config = dict(
    image_size=32,
    task='colorization',
    loss='mse',
    activation='relu',
    widths=[96, 192, 192],
    block='plain',
    attention=False,
    upsampling='nearest_conv',
    init='kaiming_normal',
    optimizer='adamw',
    beta1=0.8,
    grad_clip=1.0,
    lr_schedule='cosine',
    final_lr_fraction=0.05,
    weight_decay=0.0,
)
Rows from block 6, named by matrix and row number. Each number is 128 + 24 x the weight over its row's rms, rounded and kept within 0 to 255. All counts start at 0. After the name is the row's rms in percent of the matrix's.
# conv: 3x3 conv (model.decb.0.0.conv.weight, 192x384x3x3), inputs 338-350, a 3x3 kernel for each
conv.62 113 [117 119 137 134 127 121 142 137 117 104 106 111 118 130 126 143 150 142 134 129 128 142 137 120 138 124 113 139 136 113 132 138 126 129 145 137 138 142 143 128 138 138 125 121 108 135 133 134 143 149 139 127 134 113 122 115 118 128 143 123 136 134 122 142 124 114 134 115 110 121 132 124 125 144 137 124 145 134 119 141 124 129 135 132 131 137 121 119 132 118 120 113  94 111 121 112 104 126 129  98 111 129 111 122 150 103 125 147 157 149 139 130 125 121 121 120 136]
conv.63 095 [111 151 103 109 166 127 123 165  98  89 148 103 100 147  98  97 135  93 130 142  99 141 145 103 107 112  99  60  45  85 100  77 101 150 147 161 118 127 114 108 126 117 126 140 135 120 131 101 134 169 143 116 131 121 103 137 121  94 128 113 110 127 116  92 112 118 109  76 111  99  65  95 102 101 124 115 125 139 139 131 153  94 110 151  86 120 167  94 132 171 122 158 161 122  93  70 118  78  52 114  90 102 132 129 129 140 160 150  76  78  75  98 140 109 143 162 131]
conv.64 114 [131 114 122 131 136 119 137 143 122 114 120 109 132 144 129 152 144 128 139 116 111 157 141 122 139 134 110 142 129 151 141 136 150 126 130 150 152 143 131 138 139 130 123 128 109 150 135 126 160 158 133 131 138 125 119 131 114 141 146 117 135 139 117 138 131 116 128 137 122 121 141 137 151 146 142 137 141 139 127 140 134 135 126 115 128 132 126 123 131 114 129 120 108 112 128 119  90 114 126 120 116 113 123 129 138 132 123 139 146 152 140 138 143 134 128 133 138]
conv.65 097 [116 120  94 126 180  78 132 168  96 107 103 115 113 104 102 127 131 119 124 143 132 153 149 141 129 110 113  79  80  82 104 110 129 144 161 169 120 122 139 142 152 157 159 146 140 107 125 137 117 147 163 134 138 136 108 115 118 100 124 133 109 129 127 144  90 108 143  56 111 143 110 114 104  90 104 124 102 105 138 125 119 139 137 154 141 126 168 149 120 159 152 138 100 157  97  64 147 113  90 108 118 134 128 140 127 113 171 130 124 140 118 141 161 132  90 131 138]
conv.66 090 [113  71  99  87  61 140  96  47 136  95 138 101 107 124  93 127 112  96 125  95  58 114  86  67 162 134 126 133 116 115 134 106 103 141 118 107 106  98  97 105 101 115 125 110 115 164 118  96 118  98  94 149 127 122 176 113  94 144 124 118 158 125  81 123 151  75 121 163  70 164 190 104  92 129 110  88 132 122  84 128 121 158 134  79 101 101  65 114  99  81 142 143 125 132 178 131 145 184 147  75  92  92  37  57  58  63  61  66 145 176 166 106 107 154 128 141 184]
conv.67 101 [149 128 141 150 125 125 147 143 124  79 117 135  56  99 129  48  79 109 102 100  61  94 121  84  85 129 104  88  88 121  77  79 114  72  76 120  69  81  96  80  89 107  82  93 100  64  74  71  81  93  76  72  95  82  37  43  56  55  78  98  91 111 129 127 121 119 135 135 125 148 135 152 149  74  94 146  71  88 151  91 102 128 135 130 142 136 128 137  99 138 146 135 127 140 141 131 147 149 152 104 169 113 106 169  99  69 157  98 132 132 127 125 131 131 105 157 142]
conv.68 110 [ 91 100 116 113 114 114 124 123 116 146 132 134 136 153 149 108 147 134 130 107 113 132 145 143 110 134 130 135 133 126 111 122 128 106 114 130 134 153 144 124 146 132 117 134 122 141 160 151 143 161 156 122 137 135 104 131 119 127 154 125 129 145 135 166 132 119 124 110 120 117 131 133 115 130 134 129 137 139 134 141 126 155 154 148 117 132 114 113 125 104 176 139 114 146 127 139 122 133 138 118 108 103 119 120 123 100 111 117 148 153 153 135 152 145 113 117 112]
conv.69 115 [136 110 118 155 146 126 146 151 141 106 123 117 114 123 116 128 124 104 124 103  99 143 129 111 138 134 114 128 131 135 142 138 136 139 133 138 137 114 115 139 133 114 127 133 116 131 113 112 144 135 112 129 140 125 120 135 131 130 141 127 128 139 108 146 136 117 119 130 123 107 125 125 126 127 123 130 143 139 121 149 155 133 126 129 135 129 124 128 124 112 110 110 105 101 111 112  92 111 120 122 100 111 119 126 139 128 121 144 142 142 128 133 132 121 137 129 122]
conv.70 095 [177 167 157 149  97 132 121  96 175 123 113 121 122 119 116 131 140 140 160 160 150 125 140 136  90 104  97  91 103 106 146 153 136 125 128 114 148 153 166 123 124 142  98 102 123 142 150 165 155 160 172 103  96 121  50  65  87  87 110 126 110 116 129  64  90 107  92 150 137 135 171 145 164 137 133 153 104  95 139  81  80  91  90 104 123 113  45 146 117  59  71  75 120  71 125 166  85 155 164 128 148 148 121 139 117  97 137 128 143 137 136 137  95 143 100  74 167]
conv.71 099 [118 108 124 110 148 128  72 143  99 156 145 147 118 106 139 111  96 122 105 103  96  94 119 124 120 137 156  99 109 109  97 110 148  92 108 141  79 106 127 108 125 142 115 122 124  83 104 141 113 129 149 117 127 133 103  95 102  97 102 124 117 118 139 120 102 103 165  67 107 163  77 124 124 110 125 143 141 127 165 164 136 108 117  97 148 110 161 134  83 167 141 151 137 167 162 102 165 146 112  88 154 135  46 168 140  56 172 116 132 125 116 101 149 142  93 153 131]
conv.72 094 [ 77 111  76  68 134 104  74 114 140 103  80 124 116  98 148 121  98 143 127  96  61 157 135  94 144 137  96  88  82 102  99  90 121 147 126 136 120 101 109 115 115 118 108 125 116 117  75  93 108  86 108 108  98 107 118  86  84 150 127 116 128 106  87 140  45  84 167  68 107 197 110 136 117 140 112 105 135  83 114 135  92 112  88 143 133  76 153 170 126 146 146 126  55 157 151  70 146 149  75 138 142 160  73 100 152  79 123 164 110 142 119  76 139 117 141 182 160]
conv.73 090 [118 128 148 119 142 107 102 143 123  53  76 102  52  82 111  55  78  93 139 132 135 134 125 141 110  99 120  51  54  73  76  84 112 102 125 152 153 166 149 149 160 137 142 133 112 147 170 147 143 169 144 109 118 100 123 132 122  96 118 116 106 125 128  92  55 124  97  50 145 107 100 160 157 164 148 165 147 134 152 112  91 131 128 146 130 142 169 110 115 157 139  93 124 159  84 123 165 111 135  74 151 122  77 160 132 101 159 127 100 117 104 129 153 114 156 161 124]
conv.74 111 [125 126 120 134 141 114 139 136 117 109 105 102 131 116 110 138 118 126 125 124 116 128 127 118 125 114 105 127 138 114 121 138 127 138 140 133 124 129 131 116 128 131 117 118 113 123 123 123 127 142 136 117 131 121 114 139 132 113 143 130 114 133 117 141 127  99 123 127 109 117 121 111 131 140 140 115 138 141 118 145 142 127 132 138 112 139 148 114 146 138 121 127 101 115 131 119 106 122 117 108 103 130 117 112 148 117 116 157 136 133 121 129 105 110 128 112 105]
conv.75 103 [127 154 158 101 145 155 134 105 169  94  68  61 143  89  52 171 140  87 125  99 130 138 110 148 141 117 143  91  98 105 126 125 134 144 154 145  99 100 107 100  94 105  99  95 114 112  76  80 118  94 100 121 104 116  90  74  53 105  64  60 128  93  88 152 146  88 137 144 111 112 145 125 127 148 123 103 140  76 111 131  80  94  70  92 101  81  90 133 136  96 149 151 128 128 145 142  90 130 145 119  77 143 147 117 146 165 121 154 130 163 171 120 162 169 152 133 155]
conv.76 099 [ 95 102  86 125 136 118 109 110 120 109 119 148  98  95 132  93 110 148 161 164 172 127 135 163 121 124 148 135 118 104 100  76  63  91  80  92 152 150 134 122 121 114 118 106 107 142 141 128 128 124 117 126 108 112 134 126 113 107 116 108 114 119 130 132  96  85 120  72  64 124  85  80 120 111 109 115 120 114 132 143 128 112 118 146 119 129 169 133 149 157 130 104  75 107  67  43 109  72  50 140 115 112 142 121 124 155 139 148 164 158 135 192 202 151 162 153 129]
conv.77 098 [135 126 141 128  96 135 136 114 140  86  97  96 130 145 123 142 158 145 130 137 127 117 129 115  98 106  93 116 109 106 126 124 100 107 111 105 132 152 150 131 144 141 116 126 117 123 131 144 149 158 146 135 132 126  95 111 127 125 123 139 135 126 148 127 138 139 107 142 147 100 123 129 167 185 136 181 177 121 154 140  88 128 127 102 118 115  53  90  82  10 125 135 148 101 124 160  91 120 143 113 163 163 116 157 168  92 153 181 151 151 136 126 107  96 122 102 102]
conv.78 099 [ 97 135 147 106 146 153 148 167 135  89 117  87  97 120  89 110 121  91 139 147 178 150 188 199 179 199 189 113  68  86 128  82  77 152 121 108 125 119 109 128 138 136 145 162 145 142 135 117 124 138 137 141 147 146 163 135 128 119  96 105 104  93  79 111 113  54 124 119  84 130 141 140 173 178 190 147 154 172 132 137 135 111  73  62 158 108  99 146 130 149 104 117  87 136 136 129 159 138 155 197 172 153 169 154 162 129 117 139  86  81 143 112 122 155 142 148 139]
conv.79 098 [ 53  86 124  32 125 136  73 125 125 135 137 111 121 121 107 108 100  99  58  65  88  77  78 103 120 110 118  96 118 136  72  92 113  74 100 108  85  94 131 102 100 119 100 108 131  97  76 117  85  61  89 102  85 111 102  69  80 120  63  62 110  69  46 155 118  74 186 115  90 184 149 143  63 118 108  64 128  96  64 133 104 113  73  99 130  64 125 124  92 123 161 149 100 195 178 102 174 162 139  63  68 128  12  47 128   8  90 134 147 140 129  92 143 129 144 152 115]
conv.80 092 [118 117 168 128 105 161 130  68 142 113  87  90 137 150 111 145 182 174 150 133 126 132 128 106 127 136 111 114  94  85 126 129 101 123 132 134 123 135 122 125 142 133 123 143 125 131 155 141 121 135 127 140 153 143 147 126 107 146 134 108 155 167 148 112 130 130 110 163 152 105 146 168 136 110 102 160 130 122 157 115  96 120  81  60 165 134   5 149 150  65 109 158 149  57 143 169  79 142 171 133 165 130 142 172 145  85 163 137 110 125 194 110  93 145 100  85 117]
conv.81 093 [100  81  94  93  78 103 108 112 179 165 192 174 146 138 135 113 101 103  65 114 100 109 117  91 106  87  93 164 131 120 137  84  74 116  98  98  91  95 123 116 109 134 149 133 157  85  89 127 140 138 160 155 133 151 108 119 158 107  99 166 126 110 136 145 132 150 136 129 129 154 155 126 161 157 140 149 147 101 130 136  96 189 171 173 126  97 109 133 105 117 152 124 143 147 123 140 155 154 144 134 115 150 127  76 136 114  69 148 168 118  78 144  74  67 127 111 119]
conv.82 094 [100  98  35 123 150  78 117  88  22 156 126 129 130 108 119 132 122 124  82  65  72 111  81 117 165 111 159 112 157 139  66 112 113 111 140 121 101  66  76 121  98 101 143 122 114 109  55  68 132  93 107 158 130 131 112 135 114 110  99 109 113  90 108 154 155 147 139 126 119 139 149 107 106  98  84 106 124 120 145 158 153 140 139 181 109  90 157  98 113 118 114 133 117 125 134 114 123 154 132  94  66 100  68  92 108 143 119 100 136 134 131 115 156 120 133 128  89]
conv.83 111 [133 128 132 130 136 123 132 135 125 102 101 100 123 124 111 144 129 119 138 133 124 145 142 126 129 121 109 123 123 117 126 133 124 128 144 140 151 152 138 125 148 144 115 129 120 131 134 119 140 163 148 115 140 129 115 123 115 123 138 111 115 133 107 128 125 122 121 117 112 121 119 110 137 150 138 117 145 138 101 129 125 134 130 127 129 143 127 117 141 132 104 103  99 102 116 115  97 118 114 105 113 129 103 125 151 105 115 147 149 137 116 130 115 109 129 123 125]
conv.84 097 [127 116  87  87 181 106  99 188 111  73 141 130  68 137 109 100 143  96  89 103  94  89 120 110 111 124 108  73  73 117  98  82 134 151 137 171  99 105 116 124 137 139 153 150 134 120 100 126 112 122 134 146 136 128 112 102 118  92 106 110  93 125  92 116 113  83 156 102  83 159  99 111 137 110 156 143 122 165 149 145 173 136 120 125 146  82 147 134  99 165 133 141 121 155 160  97 159 158 113 153 163 147 157 148  94 154 150  81 131 121  99 105 145 128 101 173 146]
conv.85 117 [131 134 120 127 139 129 136 149 132 107 105 107 117 112 113 132 117 125 132 116 101 134 131 122 143 124 113 127 118 108 134 138 125 155 143 138 131 136 120 128 137 126 134 134 111 129 128 109 131 149 136 136 134 124 119 126 120 116 129 119 130 122 106 126 134 121 112 128 127 120 122 112 126 135 123 112 127 127 120 141 135 123 117 117 104 121 124 121 127 128 100 116 100 103 116 116 105 118 105 123 122 146 108 114 151 115 119 144 143 126 109 130 126 116 147 134 123]
conv.86 104 [ 69  70 101 111 115 125 133 142 139 152 163 152 145 173 139 108 143 128 133 128 113 149 131  96 138 143 103 164 153 147 108 111 101  92  98  97 116 123 132 123 148 136 129 151 144 106 129 127 124 154 138 126 145 133  99 107 104  94 116 106 141 156 118 165 163 154 130 119 127 135 111 126  73  78 100 122 128 131 144 147 134 153 180 169  88 135 138  82 127 133 160 155 140 159 148 127 132 133 114  91 114 117 121 140 128  92 132 112 151 148 150 140 155 144 112 130 136]
conv.87 094 [ 74  87  35 101 110  66  70  67  66 103 120 169  81  91 140  68  98 153 115 137 145 118 146 154  89 112 142 128 110 112 104  89 116  85  88 123 121 108 110 115  98 103 150 103 102 138 138 125 129 133 125 133 106  98 167 182 168 167 178 184 142 152 166 153 111 164 123  91 148 128 106 138 127 124  78 147 149 102 177 155 121 169 174 212 161 168 194 161 141 152 151 122 139 130  98 138 111  94 127 110  76 104 116  96 105 172 126 111 146 122  99 141 134 106 117 111 108]
conv.88 098 [123 136 147 121 120 141 102 139 146 128 164 124 104 146 136 103 144 138 118  93  51 102  67  32  99  83  67 164 132 106 157 116 105 152 121 111  51  49  40  99  98  84 158 145 128  91  68  49  93  80  51 135 130 103 143  87  66 118  83  73 104  87  88 144 158 139 131 150 112 156 152 110 122  86 100 133  98 120 123 108 129 182 161 106 151 152  74 136 129  86 163 134 143 149 129 121 151 148 117  93  98  90 132  74  69 131  48  57 154 138 147 149 110 134 115 108 152]
conv.89 117 [128 138 133 140 121 126 158 133 137 102 111 101 131 149 130 151 152 134 123 111 112 128 117 113 134 117 106 138 144 134 146 159 139 129 146 136 123 139 138 125 133 132 120 114 107 135 135 127 137 140 137 131 119 113 132 113 102 145 129 112 151 126 120 124 114 128 127 122 136 115 118 130 121 151 137 124 131 118 131 124 103 149 130 111 135 130 110 119 125 115 112 102  96 111 116 122  96 110 120 105 128 119 116 130 123 110 127 113 138 149 130 123 139 138 118 140 137]
conv.90 094 [109  90 129 124 134 141 109 104  95 110 123 105  99 122 127 107 141 162 132 112  93 114 101  91 107  98 101  49  66  77  58  81  96 102 118 137 128 131 122 147 143 133 136 128 121 125 115 113 140 124 127 134 110 117 136 136 130 108 104 101 108  99 110  97  42  57  85   7  63  84  35  90 116 100 121 142 122 119 135 131 107  80 131 125 112 160 152 123 150 142 128  95  90 103  41  40 104  64  58 121 131 155 133 145 162 146 152 163 105  85 107 126 127 123 137 129 136]
conv.91 095 [129  99 170 127  72 153 154 130 113 160 123 123 162 165 153 146 172 177  96 125  90  98 144 106 135 154 133 119 132 125 122 136 115 120 136 133 113  76  82 108  81  99 124 128 136 121  65  90 130  85 113 127 136 139  34 105 124  68 108 109 126 141 138  97 108 117  80 107 144  63  86 139 164  96  86 167 113  95 156 130 104  56 122 122  65 103 108 101 122 145  95 135 128  82 125 145  98  97 134 147 160 121 130 159 139  86 155 136 106 131 175 112 131 136 150 154  89]
conv.92 095 [134 127 105 161 149 142 118  96  96  89  92 107  92 100 116 108 118 130 140 136 123 168 161 149 155 156 148  47  54  72  82  94  88 144 148 145 150 143 124 162 164 156 150 144 139 148 137 107 165 160 137 162 159 148 124 122 137 103 109 124  87 101 125  53  46  68  65  50  86  81  92 104 156 169 181 176 182 184 150 156 157  58  92 138  92 119 137 114 135 136 118  96  99 115  73  78 119  91  86 116 147 159 137 166 162 147 152 162 102 102  90 116 122  98 128 114 108]
conv.93 090 [101 124 120  97 119 137  83 119 143  55 104 114  87 118 138  91  95 121 109 125 106 100 112  93  99 107 110 146 110 100 133  90  63 113  85  68  81 107 117 115 125 134 122 133 136 107 120 121 114 110 114 125 121 123 144 127 136 145 112  97 128  97  82 135 139 120 180 158 143 174 145 133 116 147 133 107 149 121  63 142  95 123 101  95 121  65  73 103  45  92 140 148 165 177 177 178 180 165 177 191 130 164 176 109 161 130  62 160 160 139 111 116 109 133 112 143 147]
conv.94 097 [ 91  81 116 107 149 103 129 155 105  81 111 115  98 109 122 114 133 130 100  99  89  94 110 100 105 100  92  59  75  88  72  82 123 148 155 188  61  67  66  96 103 102 132 126 121  90  78  79  91  86 104 118 112 114 121 123 116 105 116  98 114 111 115 105  94 118 131  54 129 143  95 176 118  93 115 120  93 108 137 117 125 127 132 141  99 108 152 106 143 171 101 114 129 140 108 103 157  98 123 167 157 111 130 126  99 118 147 106  93  90 104  96 136 113 163 206 152]
conv.95 096 [180 103  67 162 129  60 171 112  79 162  99 102 157  93 102 157 109 115 109 132  79 109 117 100 140 158 143  33 116  59  80 138 103 127 140 115  90 104  94 125 134 124 151 167 163  94  92  94  98 101 104 136 135 151 115 132 142  94 111 107  94  83 107 126  86  66 133  85  82 110  78  85 105  97  99 105 102 112 144 145 144 114 103 167 117  78 180 110  92 176 146 129  87 145 121  72 135 117  79 109 113  74 110 126  91 119 152 133 124 147 128 136 193 175 139 166 145]
conv.96 097 [ 78 115 152  93 122 164 133 116 146  82  68  56 119 109  83 128 112 112 118  92 125 133 116 146 126 109 138 110 101  99 104 108 106 107 123 126 102  96 118  99 103 123 101 117 130 115  85  94 118 100 111 129 126 135 114  80  95 119  87 105 114 111 109 168 159 103 158 132 126 117 115 123  82 134 124  72 138 103  37 126  77 118  82  73 103  74  79  99  93  85 175 155 138 154 134 144 126 109 139 158  84 152 167 106 153 155 109 154 161 158 176 144 149 164 166 156 114]
conv.97 107 [127 124  97 140 109 117 131 114 135 127 120 106 132 139 118 137 142 120  78  94 100  76  98 101  92 108 101 122 146 154 138 152 144 150 148 136  98  71  78 116  89  74 114  90  72  95  72  85 104  81  77 123 109  85  85 104  85  75  89  70  87 104  80 150 136 148 127 134 130 129 130 117 129 117 116 136  87 108 126  72  77 126 158 171 134 156 144 139 141 135 112 115 136  95 121 139 108 143 138 108 143 123 105 135 110  77 136 112 143 158 122 142 153 111 134 151 129]
conv.98 094 [119 147 101 114 168 103 126 159  68 120  97 123 116  85 117 137  93 110 117 106 107 116 107 108 118  93 109  80  86  89  97 109 113 126 132 120 113 132 130 118 123 120 125 112 105  90 124 130 101 113 103 104 101  93 113 120 123 108  97  99 106  78  70 128  85 101 135  63 100 142  97 127  91 101  92 107 112  88 126 124 103 146 135 158 106 100 190 119 113 193 132 104 100 149  86  86 137  92  91 134 107 117 119 118 112 134 145 114 137 150 125  94 161 136 100 159 131]
conv.99 102 [122 150 161 134 141 164 157 140 126  90 128 128 109 135 107 137 173 140 103 103  86 138 128  89 145 140 115  94  90 137 127 121 146 178 174 171  98 102 104 131 127 122 133 140 145 101  64  86 122  76  83 155 146 140  52  64  48 103  97  85 134 137 118 128 130 106 117 132 117 121 140 140 140  70  88 142  93  84 129 104  91 117 103 135 123 107 118 151 149 134 130 152 134 101 141 140  74 123 152  75 119  99 115 155 121 104 152 162 158 166 187 130 123 155 168 164 175]
conv.100 107 [ 91 113 131 119 134 140 109 123 126 114 100  99 115 111 107 104 113 117 137 117 101 104  86  91  93  80  88 128 124 141 112 123 144 102 116 137 129 105 101 115  91  91 109  88  89 131 103 105 111  77  76  99  76  75 119 114 116 100  66  55 110  65  62 140 150 151 128 141 133 138 145 129 118 115  90 107 102  65  90  82  61 125 144 155 115 124 119  91 112 110 130 139 143 127 128 128 131 133 132  86 120 151 117 147 154 114 140 129 143 159 165 141 138 134 153 154 147]
conv.101 094 [154  74 164 142 157 115 141 168  83 129 117 102  96  96 100 110 102 102 131 114 123 128 125 129 107 107 135  73 113  70  94 116 104 125 167 170 130 135 122 118 121 138 137 141 133 127 134 126 116 119 140 102 116 129 128 125 103 103 109 104  97 114 132 108 135 112 137  84 104 135  76 140  99 101  83  98 109  82 129 128  90 151 162  92 137 114 138 140 118 172 114 124 138 148 123  81 144 106 102 120 166 136 102 147 131 105 151  91 143  91 104 129 150 123 113 159 120]
conv.102 118 [122 139 127 118 152 138 119 147 126 121 115 116 129 117 113 138 128 120 129 121  94 135 136 119 132 132 109 118 110 118 135 124 125 142 137 145 130 130 115 121 134 131 119 127 115 126 132  98 124 159 139 126 144 127 115 136 119 110 136 108 118 131  97 125 141 120 115 132 130 108 123 108 123 149 147 111 134 140 101 121 130 127 130 123 117 135 126 122 143 138 105 117 102  98 111 121 103 119 105 123 128 139 109 107 130 102 101 114 141 135 111 130 122 110 142 130 128]
conv.103 119 [132 124 125 127 149 133 130 149 132 107  92  92 119 116  99 137 125 120 142 131 113 135 149 124 128 142 109 131 115 121 130 124 126 136 130 143 141 128 127 123 138 136 116 135 119 141 132 112 129 147 139 110 140 119 108 122 118 101 134 122 108 136 116 126 132 121 118 129 115 110 120 112 124 135 141 103 125 137 101 124 145 125 119 122 126 137 127 120 132 129  93 110  95  92 107 110  86 110 111 114 122 143 111 122 152 116 114 144 138 148 125 141 117 115 136 119 124]
conv.104 094 [ 84  99  37  96 132  28 103 118  62 109 117 133  76  82  97  62  90 117 110 122 123 124 142 142 119 120 143  74  66  53  59  52  68  66  72  96 133 125 116 123 114 114 127 122 110 129 119 101 149 144 133 128 138 129 108 118 111 139 151 141 131 144 134 134 111 116 115  84 106 113 103 117 119 130  97 114 119 114 141 136 116 121 119 175 109 118 182  97 116 143 114 111 106 105  85  96  92  98 110  91  61  71  83  91  79 145 118  89 125 112  97 135 165 123 133 152 116]
conv.105 099 [137 133 138 174 127 130 159 137 118 100  56  69 126  78  67 150 109  84 132 130 136 140 111 120 114 112 121  73  82  78  97 132 112 134 169 159 124 122 128 143 130 131 135 130 116 127 117 143 148 132 126 131 129 121  97  82  86  92  84  88  97  81  82 104 119  88 112 137 100 132 139 123 102 108  98 112 128 103 112 130  99 120 169 113  94 168 128  80 154 138  94 121  93  96 113  91 111 124  99  90 114 113 120 108 126 147 101 130 129 130 146 120 144 160 109 137 145]
conv.106 108 [140 125  69 115 113  62 123 115  88 142 161 154 140 152 162 136 131 141  66  95 125  79 111 120 115 148 128 123 143 155 122 124 126 112 109 105  98 109 115 106 127 131 134 143 134  87 112 131 103 124 138 125 139 124 144 138 126 184 182 141 181 176 146 148 132 150 162 168 170 151 171 163 112  94  92 137 138 137 164 164 164 147 120 144 159 141 142 177 167 147 145 124 127 151 151 156 114 141 149  95 118 104 111 107  91 101  96  93 152 171 170 128 128 134 134 129 135]
conv.107 118 [127 102 139 124 130 129 125 144 138 127 112 129 135 142 144 157 160 151 123 109 108 118 117 105 105 124 100 132 151 118 123 141 132 115 136 140 128 120 127 118 113 116 111 122 111 128 127 127 143 136 123 115 136 118 135 131 123 141 139 133 142 149 130 133 120 126 118 123 122 114 131 133 127 122 128 120 125 114 124 133 115 128 134 112 121 129  98 122 124 113 125 119 105  93 104 117  89 112 136 126 119 123 117 134 128 106 122 134 141 138 130 128 134 140 122 113 125]
conv.108 108 [164 124 120 148 122 100 146 136 111 124 122 134 135 148 161 152 161 173 120 117 123 115 130 119 122 127 115 122 152 152 116 143 153 107 125 136 120 129 127 107 127 128 109 127 117 115 124 127 106 126 131 100 132 120 116 143 136 114 156 152 116 147 162 113  83  98 112 127 128 157 154 148 100  93 102 101 104 117 111 116 126 109 141 117 111 148 138 136 140 143 111  93  71 102 120 114 131 150 134 125 142 134 155 146 141 152 133 115 169 161 167 118 116 125 121 112 115]
conv.109 093 [107 104 132 112  91 126 103  77  97  93 112 115 101 135 161 106 150 198  88  89  98 121 124 114 119 135 117  71  81 121  66  86 121  91  88 115 142 134 124 170 157 155 144 146 147 121  96 107 158 128 139 159 148 159 123 152 162 110 129 152  96 124 154  65  65 109  46  56 124  60  58 104 183 172 150 193 175 153 170 163 138 121 156 138 126 171 154 130 166 154  99  52 101  78  29  88  95  45  78 157 145 171 138 145 176 142 137 165 103  77 104 116  88  79 117  85  77]
conv.110 097 [ 98 112 112 129 126 122 129  88  82  93  99 149  85 104 141  82  99 132 105 116 136 109 125 162 151 141 168  97  80  82 113  96  90 157 160 136  73  78  99  71  74  95 113 101  99  89  86 106  74  69 106  98  72  87 114 142 127 131 149 143 114 110 133 146 110  98 121  92  95 120 125 130 137 151 155 157 165 159 164 146 139 161 117 158 157 102 147 132 143 140 112 110  75 103 121 112 137 151 163 208 146 137 207 146 136 217 122 117  74  92  98 107 127 127 149 114  90]
conv.111 116 [149 126 119 142 141 116 139 130 149 146 145 145 123 128 128 124 119 107 116  88  88 117 108 109 131 126 123 131 134 132 133 144 144 132 138 133 107  94 100 132 108 106 164 127 118 119 100 106 122 109 115 148 125 120 121 117 111 133 125 120 144 134 130 140 119 100 126 105 117 116 131 139 112 114  84 125 131 105 134 148 127 140 144 158 117 129 154 127 116 127 120 116  83 105  98 101  93 112 127 119 112  92 108  99  88 155 103  87 123 142 142 117 140 145 102  98 120]
conv.112 105 [106  66 127 122  62 129  92  74 106 116 166 123  96 152 166  96 135 153 112  93  95 128 102 104 114 110 109 118 124 157 107 109 142 126 109 140  68  72  78  83  83  81  92  88  64  68  76  95  70  65  72  89  75  66  59  43  66  92  80 103  90  74  75 115 143 122 115 124 125 150 135 132 116 113  94 106 109  85  80  96  69 119 148 136  96 142 119 108 131 134 111 113 121 122 105 111 134 108 106 140 115 111 118  77 114 106  56 115 132 118 144 138  77 130 141 122 154]
conv.113 100 [140 144 139 136 138 103  91 130  87  76 106 133  84 128 148 122 162 174 113 134 152 111 140 149 140 145 146  95  97 125 113 122 154 148 142 172 143 153 164 156 158 171 181 174 179 122 135 152 120 136 153 133 150 155 122 147 193 103 135 190  95 128 185 113  97 151  87  89 147 114 117 142 140 119 122 187 165 144 188 160 150  88 139 160  92 141 158 116 118 139 151 105 151 137  96 132 153 124 128 148 143 151 153 144 146 151 132 141 138 142 109 151 133  87 137 110  79]
conv.114 094 [143  79 113 152 144 161 156 179 185 173 175 158 140 157 151  75  98 131  84 146  70  86 140  66  92 134  84 154 170 127 126 145 117 113 113 137  68 104 115  93 124 115 121 154 142  87 138 146 110 131 108 112 148 116  81 123 122  71 109 102  77 117 104 116 123 120 146 116 109 147  92 109 151 104 113 154 105 109 152 109 102 106 128  64  92  80  77  74  74 133 108 137 136 141 148 126 157 142 111  74 160 123  65 156 117  47 153 109 134 132  78 116 148 116 111 157 109]
conv.115 092 [ 89  72  93 129 134 115 109 102 101 106  90 107 100  78 116 103  89 143 149 161 141 114 149 136 101 124 140  93  75  62  67  63  74  79  99 121 129 138 121 118 118  99 128 126 105 156 156 138 117 138 124 123 126 113 154 160 140 139 156 149 146 164 166 158  94  66 139  64  81 137 104 124  92  98 123  88 111 121 112 140 142 126 150 175 117 131 176 131 148 150 163 130  87 131  86  58 117  87  91 128 112 140 136 131 138 173 153 148 154 145 148 161 165 125 160 149 118]
conv.116 091 [134 105 121 138  54 136 125 108 170  61  70  91  98  98 116 135 148 143 110 116  78 101 109  78 103 115  98  93  95  82 131 134  94 158 142 115  88  88  95 105 109 110 126 136 130 110 124 121 123 143 127 120 152 142  96  93  93  92 105  96 110 121 101  89 100 136 116 141 153 148 143 147 108  85  88 130 113 115 158 150 153 115 165 149 150 168 113 160 139 113 123 103 141 119 134 149 173 173 156  56 113  46  81 101  76 109 118 112 152 133 105 154 121 116 124 125 154]
conv.117 093 [145  94  73 144 144 121 103 128  82  84 124 124  91 118 123 107 120 128 106 115  97 100 133 112 137 157 144  38  41  76  65  40  82 143 133 148 118 124 112 139 158 146 149 164 153 122 118 109 121 127 117 149 159 148 146 125 130 103  93  96 129 115 104  87  55  59 124  55  59 163 113 142 137 122 134 148 141 147 119 109 132  85  76 106 115  74 150 134  90 174 122 114  86 142 125  53 175 162 106  90 158 144  93 127 108  54 101  93 107 115  96 107 133 117 144 182 165]
conv.118 088 [183 171 137 142 144 129 110 130  96 135 161 158 139 154 169 113 107 113 144 133  86  91 115  87  90 131 120 184 148 185 170 133 142 142 100  98  93  98 123  95 130 138 121 133 126 102 122 130  95 131 125 106 142 134  82 119 118  63 130 125  55 123 131 170 120 148 194 132 163 182 139 117 114 102 129 126 143 168 162 160 189  89 120 205 127 132 219 141 126 165 220 147 136 207 132 134 183 114 120 158 120 112 211 129 113 230 162  98 123 145 156 116 131 124 111 123  98]
conv.119 094 [104  98 129 139 117 111 117 142 138 162 150 134 129 159 149  87 142 161 108 112 113 132 124 137 130 126 144 163 158 138 137 148 141 127 132 134  98 117 122 121 133 124 123 120 116  90 121 139 126 145 140 129 144 129 111 149 148 128 160 156 139 164 155  84  81 145  44  78 149  71  76 129 133 126 111 165 145 123 162 134  96 129 149 152 127 156 150 118 140 146 115  82 138 107  44 145 111  64 122  91 169 137  75 165 133  43 155 122 120 150 113 146 147  60 123 135  75]
conv.120 112 [132 127 121 139 142 121 139 151 130  99 107 103 123 127 115 136 130 118 126 121 120 137 125 114 130 122 106 125 120 130 127 129 128 136 140 134 126 125 126 127 133 124 120 121 109 137 128 118 130 144 131 122 136 114 109 133 127 119 144 124 121 135 117 133 135 111 128 120 113 114 116 114 132 141 136 120 141 135 112 143 142 115 131 132 121 132 128 110 136 126 109 107 100 100 119 120  97 121 108 113 117 123 119 121 148 121 120 150 138 135 123 134 105 100 132 114 114]